Weights of a small image captioner: encoder num experts 32.
Rows from block 9 of the image encoder of a small image captioner, named by matrix and row number. Rows with one number within an expert belong to one neuron, the router's apart. Each number is 500 + 40 x the weight over its row's rms, rounded and kept within 0 to 999. All counts start at 0. Numbers have three digits each. After the name is the row's rms in percent of the matrix's.
Before each expert's rows are labels from the 100 images, of 14976, where the router gives the expert most weight on average: "top examples" is what is common among them; "place" is the part of the image that holds the peak. Only what is clearly more common there than usual is listed. The data: photos with spoken descriptions (Open Images, Localized Narratives).
# router: router (encoder.blocks.9.mlp.router.weight, 32x384), inputs 128-255
# up: expert up (encoder.blocks.9.mlp.up, 32x96x384), inputs 128-255
# down: expert down (encoder.blocks.9.mlp.down, 32x384x96, transposed), outputs 128-255

# expert 27
top examples: text has "sky"; text has "trees"; text has "grass"; text has "bottom"
place: top centre; top left
router.27 018:606441464490528546443537453487535483587416502536505492496467598567492509509512539475500505516540477535529507480513489526439516507514446502514500567527635559666541498524512451534269498548471495492508491495557411489512466498446493486530468399474540451525525551465445498464465508513436520517540502539460484475500493521478486425537430514534506564601490548507467500514590466463464500461475
up.0 010:500500500500500421584500578500500500397571500500500500500500500500500500500500500500500500500500500500500500500409500500500500500500647500500500360500423500350500500500500573410648500500500500500500500500386591500500500500500580500500500617500389612500500382500500500606500500500630500500500500500500500500500500500500500500402627500500500500500500500500582500500414500500500500500500
down.0 049:500478541500441532454500500569443553500500461500563525500500472550500500500500500500429500528475500474500500440530530528500500437478500551452500540500500525500500500585500472446522500545537457477500546500500457500500500574500500500500500500536523500374500500522596500500466500447456567500500464424500431500500527552500500500533458586500500448500500500458570568500466546500500449527522
up.1 041:423582533500468425572467556500500481439532500500500531480552449429500500471500481526500500527500540500500520500451500441555500476500589500500483415443416451364457500477500500450587500500541479462532500527424574500479500500525536536423533576500456570478475453544571500555541500500575500500469525452500555545500468500554524547448579473457500453430479448500558500500443527500572500546520
down.1 027:500500542456500500500500500593500500436500500461500568500458500500500572550500500500500500549500500425457500500500500500500500500500551500500500562500500551500456500573500444449500500500552500555500585500551500500500580500500611500500500500547500500407590419500500423565500539460575582500456500500500500500500547548542397500500563500500568500500500588500543500542434560500500442563500
up.2 280:435563527514467436553466561504492479444533500500503536481543464443487503472507478524533508530509543494494522508455523467548466479500593500458486439463443465404469481471500524438583478496540483475533495523440556491487508506520593531403518570520472583473487436547572447558533512465582506496486523454520560535500476496560544525463565474442500461445473452528579530478451528511566510543521
down.2 182:484468462488550470536500480434543439524500533484455500479537500456500479451489514500569424500531492513500500543456500500491466555500566471524500500473476478474483468452446514539511460500461535477482482532445518469555500449493468454506476531475500519606500500513441539500522596550518477440500563585452593403519500500443514515464537447500525516476470441500423453569530500500509545469526
up.3 019:582430446450500563441500440500500500500423500500500500500500580567500500500500580500500500500500500500500500500500500500429500500500420500500500554547570548655500500533500500500340500500449500500500500500589437500500500500455500500547427431500500421500500565454429500435500500500431500500540500578500500500500500500444500442548432500500500500589500560500500500500584500500500464500500
down.3 027:500500571500428500458500450581500500440450500500500500443500500500500570553552465500400451500447560500500500500500438500500500411500500591500552500500500500500500500444500573500562500378500500500500500500500590500459543536590557500433532500500500446425500500500590500589500500500592500542534422533500550500539500500500601500500500544500434500429500500439500500500446500557500448500500

# expert 6
top examples: text has "sky"; text has "trees"; text has "buildings"; text has "grass"
place: top centre; top left
router.6 007:546508551525523498455561457473545492564433514535509515446435541498451571482509511469542469555598472578551532470440542455466481538569511480531529529511557529458542489498529439556408489559470482458511464473530452448518458484383472491458471422466558474543544553477472516508540546519468559513516496564425529465490425517471485488481535532524539512529453542542459473536556434468531556459525
up.0 022:409500566500500500422566500500500500500500500500441500429500558500500500500500500500500500500500411500500575500500543500500500500574500500500582433500611500558618500500582379500404500500500500500417500500500500418500500446449430500500500500500500500500500500371500500500500500500500562452500500500443500500500500434500500500500500500500560403562500500500500500583500500429500500500500
down.0 050:500500500500500455570472559424543500554500500500456500466500534500500500442566437540392500500500423500500500462555471551439572448527546500437459500461500500500500500527500447446500618448500500500500500500500589540500548417582454500442464500500552500500500500500453561500500411407500500600500557536500500531500500453500500500500500500554500458455447500457500572500500500500500552500500
up.1 064:401532568484479500526447592541500422414472500480529551500550432435468500484533469529500500520547500500524500477466500500535500500500522500500500500430434460429500518479454480478527452451500500465539517500423553524482500554500500552472559500500402586470473459500584500533500481481532460500534589436539548551531524500578500521459538500480500452391500500500558500461500543500554500549466
down.1 052:531500500434500500500500500548500442500500500554547500450531466461500465500524531500581445456500500500500449543439500606500409500500500500582500500500500500500500500443453456500500376452500500500536500500449500500541545500500554500500500500500500548536500429500500529543471560500500500446500540500435566412500500570500573475500447500434500465500500500500437500500500500469500500500542
up.2 050:609471463500500500430558431500531569609500500500477448464417500500469500500500576500500500500470500500500500500530500500463500532530466500500500561500594576579500500526570500540357500563500500528500500500608467500500500500500500500500450440460593408500500536500454500500500500500446500535449435500471500478459447500454500500547479500528527540635500500500458473539500500467445473500522
down.2 050:500500444500500533500469500428531500545500500537468452543474500500500445419500463445442500500433500500500439500500500564423539523500500500500500500455500534500452500500426500500500500455500398462560566585500500500471556500500457459500539500554500500500436529500500605457581544500500500466500450500447561500500568500500540500500500450500500534500437532500500500500500500543500500553500
up.3 020:500500620500500500500500500500500500500406500500500575500500434500500500500500376500500500500582500500500500500500551500500500500596500443500500500500622500415500500500500500500572408500500500500500500500500500434500500500500500500433554417500500500500554500420554554500552500574500500500571555500500500574500500440449558500439600500500500287500422587500500500500500500500566500500500
down.3 058:536500500524500500500500500541500446500466518500468434500541552500500500500566467500420468500455464556557500533500449500500500500500500500447464435521410500521500500531413500563500594500500434466484551500500472558500462526552448500500500500439500459500500528500473562470500537500500500561500444500500500531622500553471500500557452500500452500500500500500500565500527500500500528547457

# expert 10
top examples: text has "lights"
place: centre
router.10 014:470531489522482538438515555489491499518491460455514430507446575484499507495486570465438520510498551472497501479513487476524506482466524524430492502468472538457522509500509571551356518522553496605506511480492509474527481515525540533492488586521417521493479490607524484530498469467525488508454443501514442531489486506559477593517463539503538546444527472505544535478462559531441458591521
up.0 022:618500424500396500500500500500500500500500500500500500500500420576500500500500500500500500500500500500500500500500500500500421500500500500500500397500500606500500500500500500500664500500500500340500500500500500500500500500500500500500500500500591500500500500429500500420578500414578500500396500500500500500500500500416500500500586422500500500583500500500500500616500415571500582356500
down.0 075:481459485500530435500500500451484477461540551482411500469483500547483500500500500435548397463500531500500500560500467500541459555533548500500500529512500463500500411447500483537500462500500500500500421500500467500537500500500467453477500547438500500593517500500470582465500611582529500385475563500469550408528500500478523500466500477500542521467500477548431500500457500500486537468550
up.2 068:447524475477500544442500500500500550532476500468500443500500555470500500500500584464449448500500538420500500500500500475531474477477545500500500476500455500477500500477500585542443480500548500578500500500500555500529500469531500500448500593500424500500469500579500500472500452478500471500456432542500442500456471500527500577500500533500583548446528446540500500500432531560453468548554
down.2 021:457500500559500547500500500500624500500500500500500500500444454500434600500500500446500500500500373500500578500500500500500500500500500500500500500589500500500500500561500500500500500500500568500500573500500500500438500500500500500408500500500500500412441500500423500545500500439500500500500447500500500500500500500500500500439500500500500461606500500500500558606500387449500401500500
up.3 088:525481500531482500540500467500500464482500481540591570500529441521500500547517450535536576557526470529559475480500482555457556481517415565500500543531567500530519500586529439470541500500444500419563500500482459525478500547500500500552500406500565500500522561404500453500500540500500520539541564471500549500530500520500472449500500473573418473523476569448479557500578452478533522452418
down.3 089:537462460500500500545500500459579433529500500500500469479500480479500455462467500527561437500538486525500462544459500519462477500500562518543500500487500500465460500486438514500500461500421514462517500551441534500550519432500482467541461500467500536566500518500413500500559587500500500468563564588453614429559500500441500500475500422475500500522457445500388473538542500500522558473480
up.4 016:500500500500500500500500500500500603500500500500395500409500500500500603500500500500623500500500500613500500500500500500596400615500500500626644500500500500500500381500500500500500500500500500500500500500627409500500500387500500500500500500500500389500600500392500500500500500500500500500500500500500500500500500500500500500500500398500598500629500500617500500500500500500500500500500
down.4 029:500500500558451500500552500584500500551557441545500553500500500500500500500500500537500549500500500500500500500500500500500500500500500500500538500451500500537500461447500500500500500500624500444427500500500500500500500500500500500500500443500459500500538603438500555500500434500500500605500500411500500582500500443500459500500500500606500500437500500500500500500449500461500444464562

# expert 23
top examples: text has "dark"
place: centre
router.23 013:596445515500507522489484467488524423469405486477513551504510451569505463525521432512493510511536464554508502488474471531409555478539445503514476533492538564582516508512479389517509473472462532477503522535461458507515436524407503489559503406512470564514475509482473504482450519507531491488574538510454517483567512522533499403534433491529407527521485522419492499480582485477511556443415
up.0 048:458500500530500500500500500472471532575538500528500435427500500438435449500553546528436500554467500453500500464603442533500500500500500595427433539500500500424467500541623563574407533550531455594537549449500553500433559535528528548415500500500595461458550500500500500457462500500447500621500411500586469500428462528500500548500540557500540500457537455500541546500500500599439500556500
down.0 222:500470486483548500542494500446536441500500511470500479500540500489522455460484500542554432484531500500478480573450533511473487522512549500557519508485512500500475476439447500500482443472409555488475509548435521500548511451474500451533465529469481546572517491500448500511517576518500463452532547585448594403556500480457500500507482438480523506500456459480414429500550460489531548476500
up.1 016:500500500500500500500500587591500500386500409500610619603500500500500500500500500500500500500500500500500500500500500500500500396500500500500500500500500500602500500500500402500500500500500500413500500500500500500500500500500500500500589500500384588500500500500500500500500500500500500500500674500500500500612500500500500376500500500500500500500500500500500500414500500500500500500500
down.1 030:576427500500500500500447500436445500561500441500500396425500500500500500500564500592500423500568442500421569552433500500500500587500538431500500500438500500500500500461400500500500500444500558500500546547398500500500500500426500448500438500500500616500500500500500500500500500500500425500500500568442500392500500435500426500445500500500561500439500447500400404500541409398500500441500
up.2 245:543465500500539557467484465534520423491431466506573559519500522556521515539481457466465541514551454536560500435476500515445531516540404482538493546525546537625565544547484417500500500508435534464510481500500437500508454544426455469591518423484491488500465543443451463500434500517487541487545536469427500500566522529493444429529430517566452511548507625425473492469553468408507516420442
down.2 095:500470500500531500531500500450552500514486500500500500500544500500527500500481500540500500452500500482500500595443500514467500518516533500568542527500500500500500500460420500540500434456415550500470500555450500500554500437500475444523478500500500540574500500529456500519500561527524500437523526603434574399571500460450546500500500432500500500487500447500408412500540474500524550478522
up.3 085:528483500500523539500461500549520413464415448500590563533500500543500533522500454468477551500552473533569519442434500500460527481539423500500481500500519531602564540533455429500535500500449500457534468500467453500500434551442500500561534456500458522473456500472469452519438480500520554500538522456437500500583524539538475426500450528556445500527525615442500500445535500409539527449442
down.3 037:500500500562500500500500543500500500500500608500427500413500544500500500434533500439500603500500500500500544500500500394500451449453500500500500500500571500569449500422500500551432500500500500500500500462578500500557433500500452420543557593500422500597500500466500563500534500621453553500500576556448500548412535500500556500500535467500500500500500500500500500500549432538500564500444

# expert 14
top examples: text has "holding"; text has "mic"; text has "guitar"
place: centre
router.14 028:521509471530496578476502474558515427467463474564509556497489450553509469547514465471448551515544484534556487444492468544468549485506373531481478528532527541567530516527505427515457500490491527474501509495486428494476509608424502514523533415514491493485459521462487500495416484479519527507549541489458489506536511534498482448531417516516405509507510575416516503469534499462491493419389
up.0 035:419555500500500438500500595500500500500593500500439500500500500500500500500500500500550500500500569500500500582456500500562500500447607500443500439452415452412453500401500566451500500433570500500500500547500500500500500500500500500447500610500428560500500401584565500556579500500576500408500500500500500500500500450559500560500500457449500500500500410500500500500416561539500500500500
down.0 103:500500425500560500541500467441530583500500500500402553500531550500572450570537534500479500500419500500500500500436500455569500547500500524500500476543552443500458479500555452500500500480542393541500583500574500500463516500500514467500546500500471437500458500500500621500472478532500476500459536500541415500468500448500629500517551569461575533500553551500500424500465538500500500514549
up.1 027:500500500500500399500500500500500500557500548406440418500500554389443500363449500500500500500500500500500500560500500500500500558500605500438500500441500500388500500500500564500500500500500500602500442500500500500500500500500500500500411611500500558500500440576500500500552500500500500500408440428500500433500500500500554500500500500500582500500500365500500500500500573500500500601567
down.1 041:500457586500453540500500500549500435500500446500639500500440500550456556500423452463500536500500500548500500447588500500445500500500408500500456500500556580500574575500500552500500588500500500500500428450465500500466460500555500500442500458500500500408500500500500386500500500500500551625500500468500500500500500574437500500500500461557462500551448500500500500560543500500500500550452
up.2 029:500500500500500592500500433500500500500428439500571500500500500500500500500500500500409500556554500500500500433576500500429568500500407500500430567500570500572500500592572500556446500500451500500500500500500500500500500500443440500500500411500572436500500603500500500500438500500418500556500500500500500500500500500500389500500500558559500500500500561500500500500579444500500500500440
down.2 038:500500500500437500500500461500500500456500500500582500500500456500500500446424439500500447500567576500500500500590500542386500544550500454500548500500448552500543546500500500500500500615418571500500430500500552457500500500500500500500438458500500564408500500550500393500500541500545500500549500500452564500555459571500500500500500443500500500500430500500388500541500426500500500457458
up.3 064:500500460500500563471500451557524460457441500568500558454470500573500500549500437463500500500542413530526500465500500500500500532500385500579545538534500530608526500500500416538452471500458571439500534500530411500474500527430440474569500371472500447500500538400500500471423500539500500467548560522427500500551500500462500471500437500500500500500500583458448431500558472434500500400448
down.3 063:500468500500524500500500500500500523500541500500500500476500500500556462500548500553548456468500529472500500612500500472500500500500549500603500500500500455500444500417500500451500500468422500463392500560500500500562500500465533500500500551500435500626500531500441609500500571532500500424500537546500536422500500500466588500532500449441534500500500445564430387500500500500500500500500