Weights of a small image captioner.
Training: ademamix at rate 0.000355, 6900 steps, batches of 64.
Data: 203450 training examples, 2.2 epochs.
Rows from block 5 of the image encoder of a small image captioner, named by matrix and row number. Rows with one number within an expert belong to one neuron, the router's apart. Each number is 500 + 25 x the weight over its row's rms, rounded and kept within 0 to 999. All counts start at 0. Numbers have three digits each.
After each expert's rows are labels from the 100 images, of 14976, where the router gives the expert most weight on average: "strongest on" is what is common among them. Only what is clearly more common there than usual is listed. The data: photos with spoken descriptions (Open Images, Localized Narratives).
# router: router (encoder.blocks.5.mlp.router.weight, 32x192), inputs 0-95
# up: expert up (encoder.blocks.5.mlp.up, 32x48x192), inputs 0-95
# down: expert down (encoder.blocks.5.mlp.down, 32x192x48, transposed), outputs 0-95

# expert 17
router.17:497512517470466490525512537502479526506506472510508486493517455478468519461498492477499489508518484474480489499482491491499505506506478499584535488443490452512540479531500484506521494484541504515540476455570527503498521519478499515476512475492495505515490521484502483497511511537513516523
up.0:522500523500500471451500500480500518521521500560500500472489535488462500460493529513500479497574478500500476473500500500478523500488524465519463488485486462473471500560459545500451500529500469500456457478500470500513553500500482515561522491508463500483520481500500481500480500500533511459
down.0:476483477549535530500457500500552466500500530490539539500529500545525500508532500512539576547520474478473528478477492500500500500500527500510520500508480515448492500500513527484523500518504550522500486515500500469487500485506500487476500551559500478507500527500538485500500517482469488488
up.1:492527500500500487500478524500500500527506500539500500500520484485470500472500500500500482500539473500500489500500508524477500500500483488590500461470468428490542500549500500500500500500500484500492468458549500478500500500500500519500527500500456500490500500500500509500514500539539483500
down.1:457500500540521500523467476464500471442500555481512500485500500533556467469563467512500565500500500500479554500529500486471500500500546509500476500529500524472481536480533486500547474500500500467500490500529500469500500500487500533505476500545518507486500500500580500500500474500463514521
up.2:500500500536481500466500500446500500500530532539500521500500530500524479500476500523527532452500528556500500455500500500500500500500528500430467500500500500500457500462480500500474500500500500500455515500463500500528536450500500500531500500500520468500500500500500500500462500456500528463
down.2:500500563468500487461549478536500500536533451500480479500500500443459538500500500500500440470464500500492500515500485500553486500500471500500515500468500500553500474500500500512473514485520457500473500473479500536500480524483477488500500450466490500514485500483447500477500500500500477508
strongest on: text has "sky"

# expert 7
router.7:491534503512502487473521480486486502518484465532478482526499544464463518507452505547507458468494492581530442491493514502487531507452474493528517538468484503483507463491490538492476473507501479518507495521469486541546494480517486480496524457486482497509528489537494506524488514527547512463
up.0:500500500559500500500500500470527500500500547500500500515481500500500485500500500528523523458500535523500500465464500465500544500474534510407471544500500460500500500500500536478500500524500500537464500500467500500500540500500500521519500500548528500500500435518500448500471500446486500478
down.0:500480500500500512532500500500500500482526518500500500500462500500523500500536500500431500500500500466500535500528533468547528500500500530500500532534500500500474530473527500500528500450470500470500469528523500500500466500466500527500471500500500500460500466475500500456516451500481500476
up.1:500500500524500500469521500464500500500525531500500500500500552500500481532500500561500500442500532579500500469500500500500517500474500500500500518525500542500464500500500500466500500500528500534455500530445460500563500447500500500500500500500467458531517500481500545500455500444500500471
down.1:500459500500500473500548461500500530500518500500500500500462500500500500525535500471500538500483500459500500530523500471552500500500500500461500500500584500540471500467534470500500500449500500468500500565500525471500500500500500528500473500500500500475471500500500500455500438453500500500
up.2:500486500500477500500500500418500500456561539500500500500500500500500476500500468500555522452518500524500476472500500475476500500473533500415500519500500500500500500524500536463500500500500475547481500500500500500500500455500531500500474500500551500546531500500500500500472500441471500475
down.2:517500500460500475500556486524500532533533441500500468500442522500469500467517500500459443500478500482500500515528530500543518500469462500500500500500522500500500500500464500529474463500524451500487520482476500529500500500500478485500557429461471533500500488500445500472465500542545500511
strongest on: text has "flowers"; text has "plants"; text has "leaves"; text has "green"

# expert 20
router.20:466516493529510546522477518525503534498494494428498497486479477511527480512511525505493497500488513467480515492475504488511456524491477551532522542527519555496470501488518464503508473508528506476547498487484477493483486505470526487476511498516496511478474518473508513484504474513496472517
up.0:546500527500444500500500500500459467500500500468500431537544500500500500500446500500500500500446500500500433479500463500500500500500500457447500466500538500466500442500500539500500500448500500500500500500500500500558500454500479500500500500500500500500500500500471561460500478536519535470
down.0:500474500475461500500500460465516459517500500500487485500482500459513474447500500536500500520500529535500460519500500484500500483500500478500500500444500480487476543533500484500500523500486459500476509538500539540525500539500500500558500449500478526500558500500460476524463500500500553467
up.1:500500500500528500457528500535434500500530491542500437500523548484500549500500500452500500500535445500500500528500500481538500519500486483500500500533500500500500500500476500529500530467500500478500500531500446537500500500479500442500471500500480500500500567500500500528500500500500460500
down.1:500500500531500500500446513500526451500467554500500549524491526555532463500553456500500500500524478500500500477500530539468514519532544500500500500500500500455500528500542548500532482500500532534500500488512480452451500475500500500527486500566470461535529529500500486475523489500458500500
up.2:500500500476500441500500484500453520500457500552500500500519534500500526500476500500500500500500500500520478500500500524456554477500500462500500500500500428458528471500476545530479500500472500522457500475541500500500555500477463545524500500525500522517500476523500443500500500528500541500
down.2:523464489520453500500500500445500500500500534500500500500500500500500500500500500500500500518500459554500500500554500500524535500500500500500500500430500462528500500500500528533500516500500518500456500525500528500500451500500500515558485438552500500500538500534500464500463500500500518520
strongest on: text has "sky"; text has "trees"; text has "bottom"; text has "buildings"

# expert 12
router.12:503546534514486526499504501525507527548495489487522492494492505468476520481470532541506473460472508518511464493502519496476547531468432505594527507475510490513487461503493552529473488507510467486507476487486524529540457514510494493497523432502489512487514476525483502480479506567516493489
up.0:514489500473485486460500500472484479500524500520505500550515500500488506535491507500500482500523500566527500474486500513500488510500500483509500465490492500500470500500511476464500500494514480545500500531500500520563522450500521486519500500474500448580510528500500540525488522506518513500
down.0:444457500500470500519500500456500500500500462527500500500459467476500523526500500500500529449473470500477469528500563500530465500500563500500500564536548500500500500500500500500500500500500524500500500543455563460500500500500469518532500457500500540500535500500520500500445466500500468500
up.1:500500500500500500500500500500500500525500450545500500540546457500454500534500548500500466500500500500500500500527528500500500500500500500610500431523463544500500500469500468529500500500500500500500528500500500500500500500500500500500500500500462500500500500500500579500500500541523500500
down.1:500450500560500480524500457500476500466522500500472538500467500500500465464500445476457542500479538478500500517530543439500500500526547500500469475500500500500500500500500519500523500462500580450529500521522500500515500460500464500533500500500533481500480466500517470500500500456476524530
up.2:500519520486500500533500500542500500500500476500500500500500454500500500500525528500479500500500500430484500526500500500500458500500465500619557500500483556500528500500517500500523500500500500463500500500500500500500414557463500500500531500478468500500482539500500544500520518555524500500
down.2:500500500500521500500453474500530500467478500500530532538482500529536468500558500500478567534500500500500500500500521500474532466552500500500500474535500500500500520485517526462538477500470551500500522500500527432457520471512546500500477554571527481500476500484548489500500500500466500500
strongest on: text has "flowers"

# expert 18
router.18:479507498499496510507503486503486489468492497510463485465514514472509535491499454512490549501510471494506506529512517501475500499511513487497496477458460472496532475493487524518535525507488534518542479497547545533477553505505514524486496507472502471499529533520516448520511554495478547536
up.0:474472500500531500500500453500520472500500500554500531500505500500539535500531472500500534500538457500531546539549500500454500500531500500500500500500500482475500500500531500500500500500500500500525500536500500479500542457532500500500465539500500472500564532500544463540500525488457531554
down.0:500500545451539500535545500533500500475529528500500500453526500445462536500500500443530481529444467517448500535500523469500500474500500500500534471500500500500500472483500471526531500500500500462540500500541500500500457571500500531450500541500500500451500550500500500552500500554475475500
up.1:524500489479500458477495500500484500512500500557482493521518483458491513515507510481491487500531500558526488491511509530481500489511503479538500436507500436473511492500518483485500500500500500491484515500577482500500537466500510526509500500455480494537500517490505523515507481526511572528
down.1:500557533511526500519437500521500500469457561473500500500459500500500486518535500500500528500537500465459524518466500522500467500533478500500500520500460476484500500500443500550500500500500541552500473467500529500500500531460551468500500500544500500485500551500538500538500500500500458521
up.2:484500500500495524500500500500519500500484500426508506507476509539500500500500500500486500500452515456464529500500491466529500517475500548435500548500500541514492500500500500528516500500511500475519527500458500525500481531468500500484515512544528500500478500500500485500500500494482500493
down.2:516538470500464500500525500500500480519521500457543500500528500500500500500500540500534439441500500455500517433467500500500500500500500500477555500500525528470472512516547500451500451512500449500500465500524500500526472500500500526500500500500516535500521453482500523454500500465500481442
strongest on: text has "trees"; text has "sky"; text has "grass"; text has "plants"

# expert 11
router.11:495510528487487504497486503494489503498544499530508499515531486491482508487491503468531498488519484509497460499462464523484488519496502487427501469463516397494511498524472511487510519477525466549479447490556530498521577488489513500524503494496523482550506505492490504486491523509509513501
up.0:539500500500500500500500500448500500500500500537500500549500500500500500500500500500500500452545500500500500450455500500500500500500500500411448500500543436500500500457500500500500500500500420549457500547500500500500595430500500500548500500500565500559500500500500500500450500500500560500
down.0:463500500500461473500541458469431500500500459500454500468500500462528534500500500500500470500500500465500500500500500462500463500475500500500456500500537500542500500500500500541500532500461475500500500526500500583500521542500500500500500455500500552500500500500500471500500462500554531500
up.1:525482525479500471510486500523477463520500500559494487533500514500468500512500491512500513510533509500472500500489500500509500490500505480500472474457468402500541500467500500500515529492500475543473527496538460500524482486474493494530533489511514500548500551509478484530514521510520511500
down.1:488479465538500523509455500481534469476490551500526527500534483500515463522500508489533570532525500500491541473510500526465500500532527491500524507513460500470491527476500534489519500516488550511500519500500500444480500477500500500475494554561500477500500538500557476500516500484480480510
up.2:466528515487500500521510500531500519491500477439512500458522459517500511500530500478500479533464500448492519500527518516510482511500478500539554500500500563490500500544507490500500479482500530457539484448509531481452474556500500507456485516481475532465481508500500520483538511521500455500
down.2:500532500551500500539500500500500500500500500500467500529500500500552464500527500461500500500464548500500537500528525500462500456500500500500500500574500537571456500500500526500500527500500500500545500500500500472443500500531500500500461500500500529500500446500500500500500433461500500500
strongest on: text has "trees"; text has "sky"

# expert 0
router.0:539538487497462490514495515467532518511464489549526537510451468487502471487499494535484493495494534519481520478499523522489583504516512470516441505468497457532433506529527525478480476513475507534473518470545489500541508483507542532505521473528479523507495474477510451490520530472498556529
up.0:500500482527481500525484520500516515487470500500525500500485467536528483500508480500486511516500517429460515500511513482500538500514513500508500534508500615510442511519511500500514476518472523477500522476515488500457500500465536500461512523517489522465482500467516448510523493479478481524
down.0:525476528486500500528481523500500473467500524500500544500443481500500448447455500541537522528500540500500500470460500500555525526500500500500500500500523500500500500544500445518451500475500530500500500500500514484526500474486462475531514500534500523526500465541520500522500500468500500474
up.1:500479500461492500500491500514500467518500500540467486532500500465476515515500500500500513500500500531500500500492500475481507489500491500500500464500486378500566500465500509511500500500508500553475493500542500509525573467500474500551513484500500489532509520517500500500509500514500522500
down.1:520500528473578500517500457544500536500500473500472500474539500545488466500500546500449500500500500467500500524548485500463500483528542482500500500500468500524471535474500500539500525555500500500470500500467500500463537500449500500439500500521500473522521533500500525500541468500474448500
up.2:524500462500443470524471525463500500500500500500536526500500500500500470517522500500471500500527526456500500476500522523456546471500500500500471500500500500500500500500542542500500500520467500555469527500500500477520604445500500500500524500524500481500500527477522446500539500500519500525
down.2:500510466500461500524500527500500474500500500552500526517445477500530448477527500541514554500500500529500472500442500442500500528500500537480461500500500482500456500500500540500447462500500500516520500473500523500514522448487500511500500500500500500500500500500460500543434529460500500451
strongest on: text has "color"; text has "white"

# expert 25
router.25:496488466480516497492521484457486484467545521505473510507492535499520529453501464529538501503511439504527506542485451512514490488508497484463493503517567494487533505451466503517527533478486516494490461511497535496507530485521493483514485533472548469484523471498506483474456525485450539509
up.0:486518500500500500500478526528500500500459482435518500536524481500480500526500538500469477500500528500468500480500500500528500531500500545572523512500500539500519450500516420500521480500547500477500528500486460522500436519500526500500500500490474533512451500480477537514500516563539454470
down.0:545500500460500500500500500500442500500551478500500482500500480500500550480500500500473457458500500500500458500480460500471500518500464485500472469527542470500471500500474500500464530478536426500500460500500500500538534500500500500534500500480515500474523476483500500453447437476500500500
up.1:500500479478516480500500485500514483472500514540469523475500500500500500458500473500500528500527465500500518522500500530469500485512500473422500500519500460500517526500500557500500520500480517485500463500561580472473626479500500500485500500500528471468522500500527500481500500472471560539
down.1:460500500500500500500457435500500474500500500539500469464500500500500500500500500500463548531500500500500524500534500500500500459537500500500500500500460500523466523450464543500531479535474500500500549472500500465500481542500500500467500528450531459450500500529500500500551559500500500530
up.2:462466450538536500500500500466500500449500500500500500500500534537555500500527500500500522500500466500546500500500500547475500468500523471408500500500500500453500500500500500500532500500443500462500500545500532500457591439500500500500500525500537500500500500500541454500500521471500500500
down.2:500500541500500500549500500500433500500500500500500451500500500466525536478500500521500500528543500500500500541500539500471531500536500450532500476500452500500536500541479500558536500559500500463500500500500475500469500500500500500448500500500500500500500500500500451534530534466500546534
strongest on: text has "dark"; text has "lights"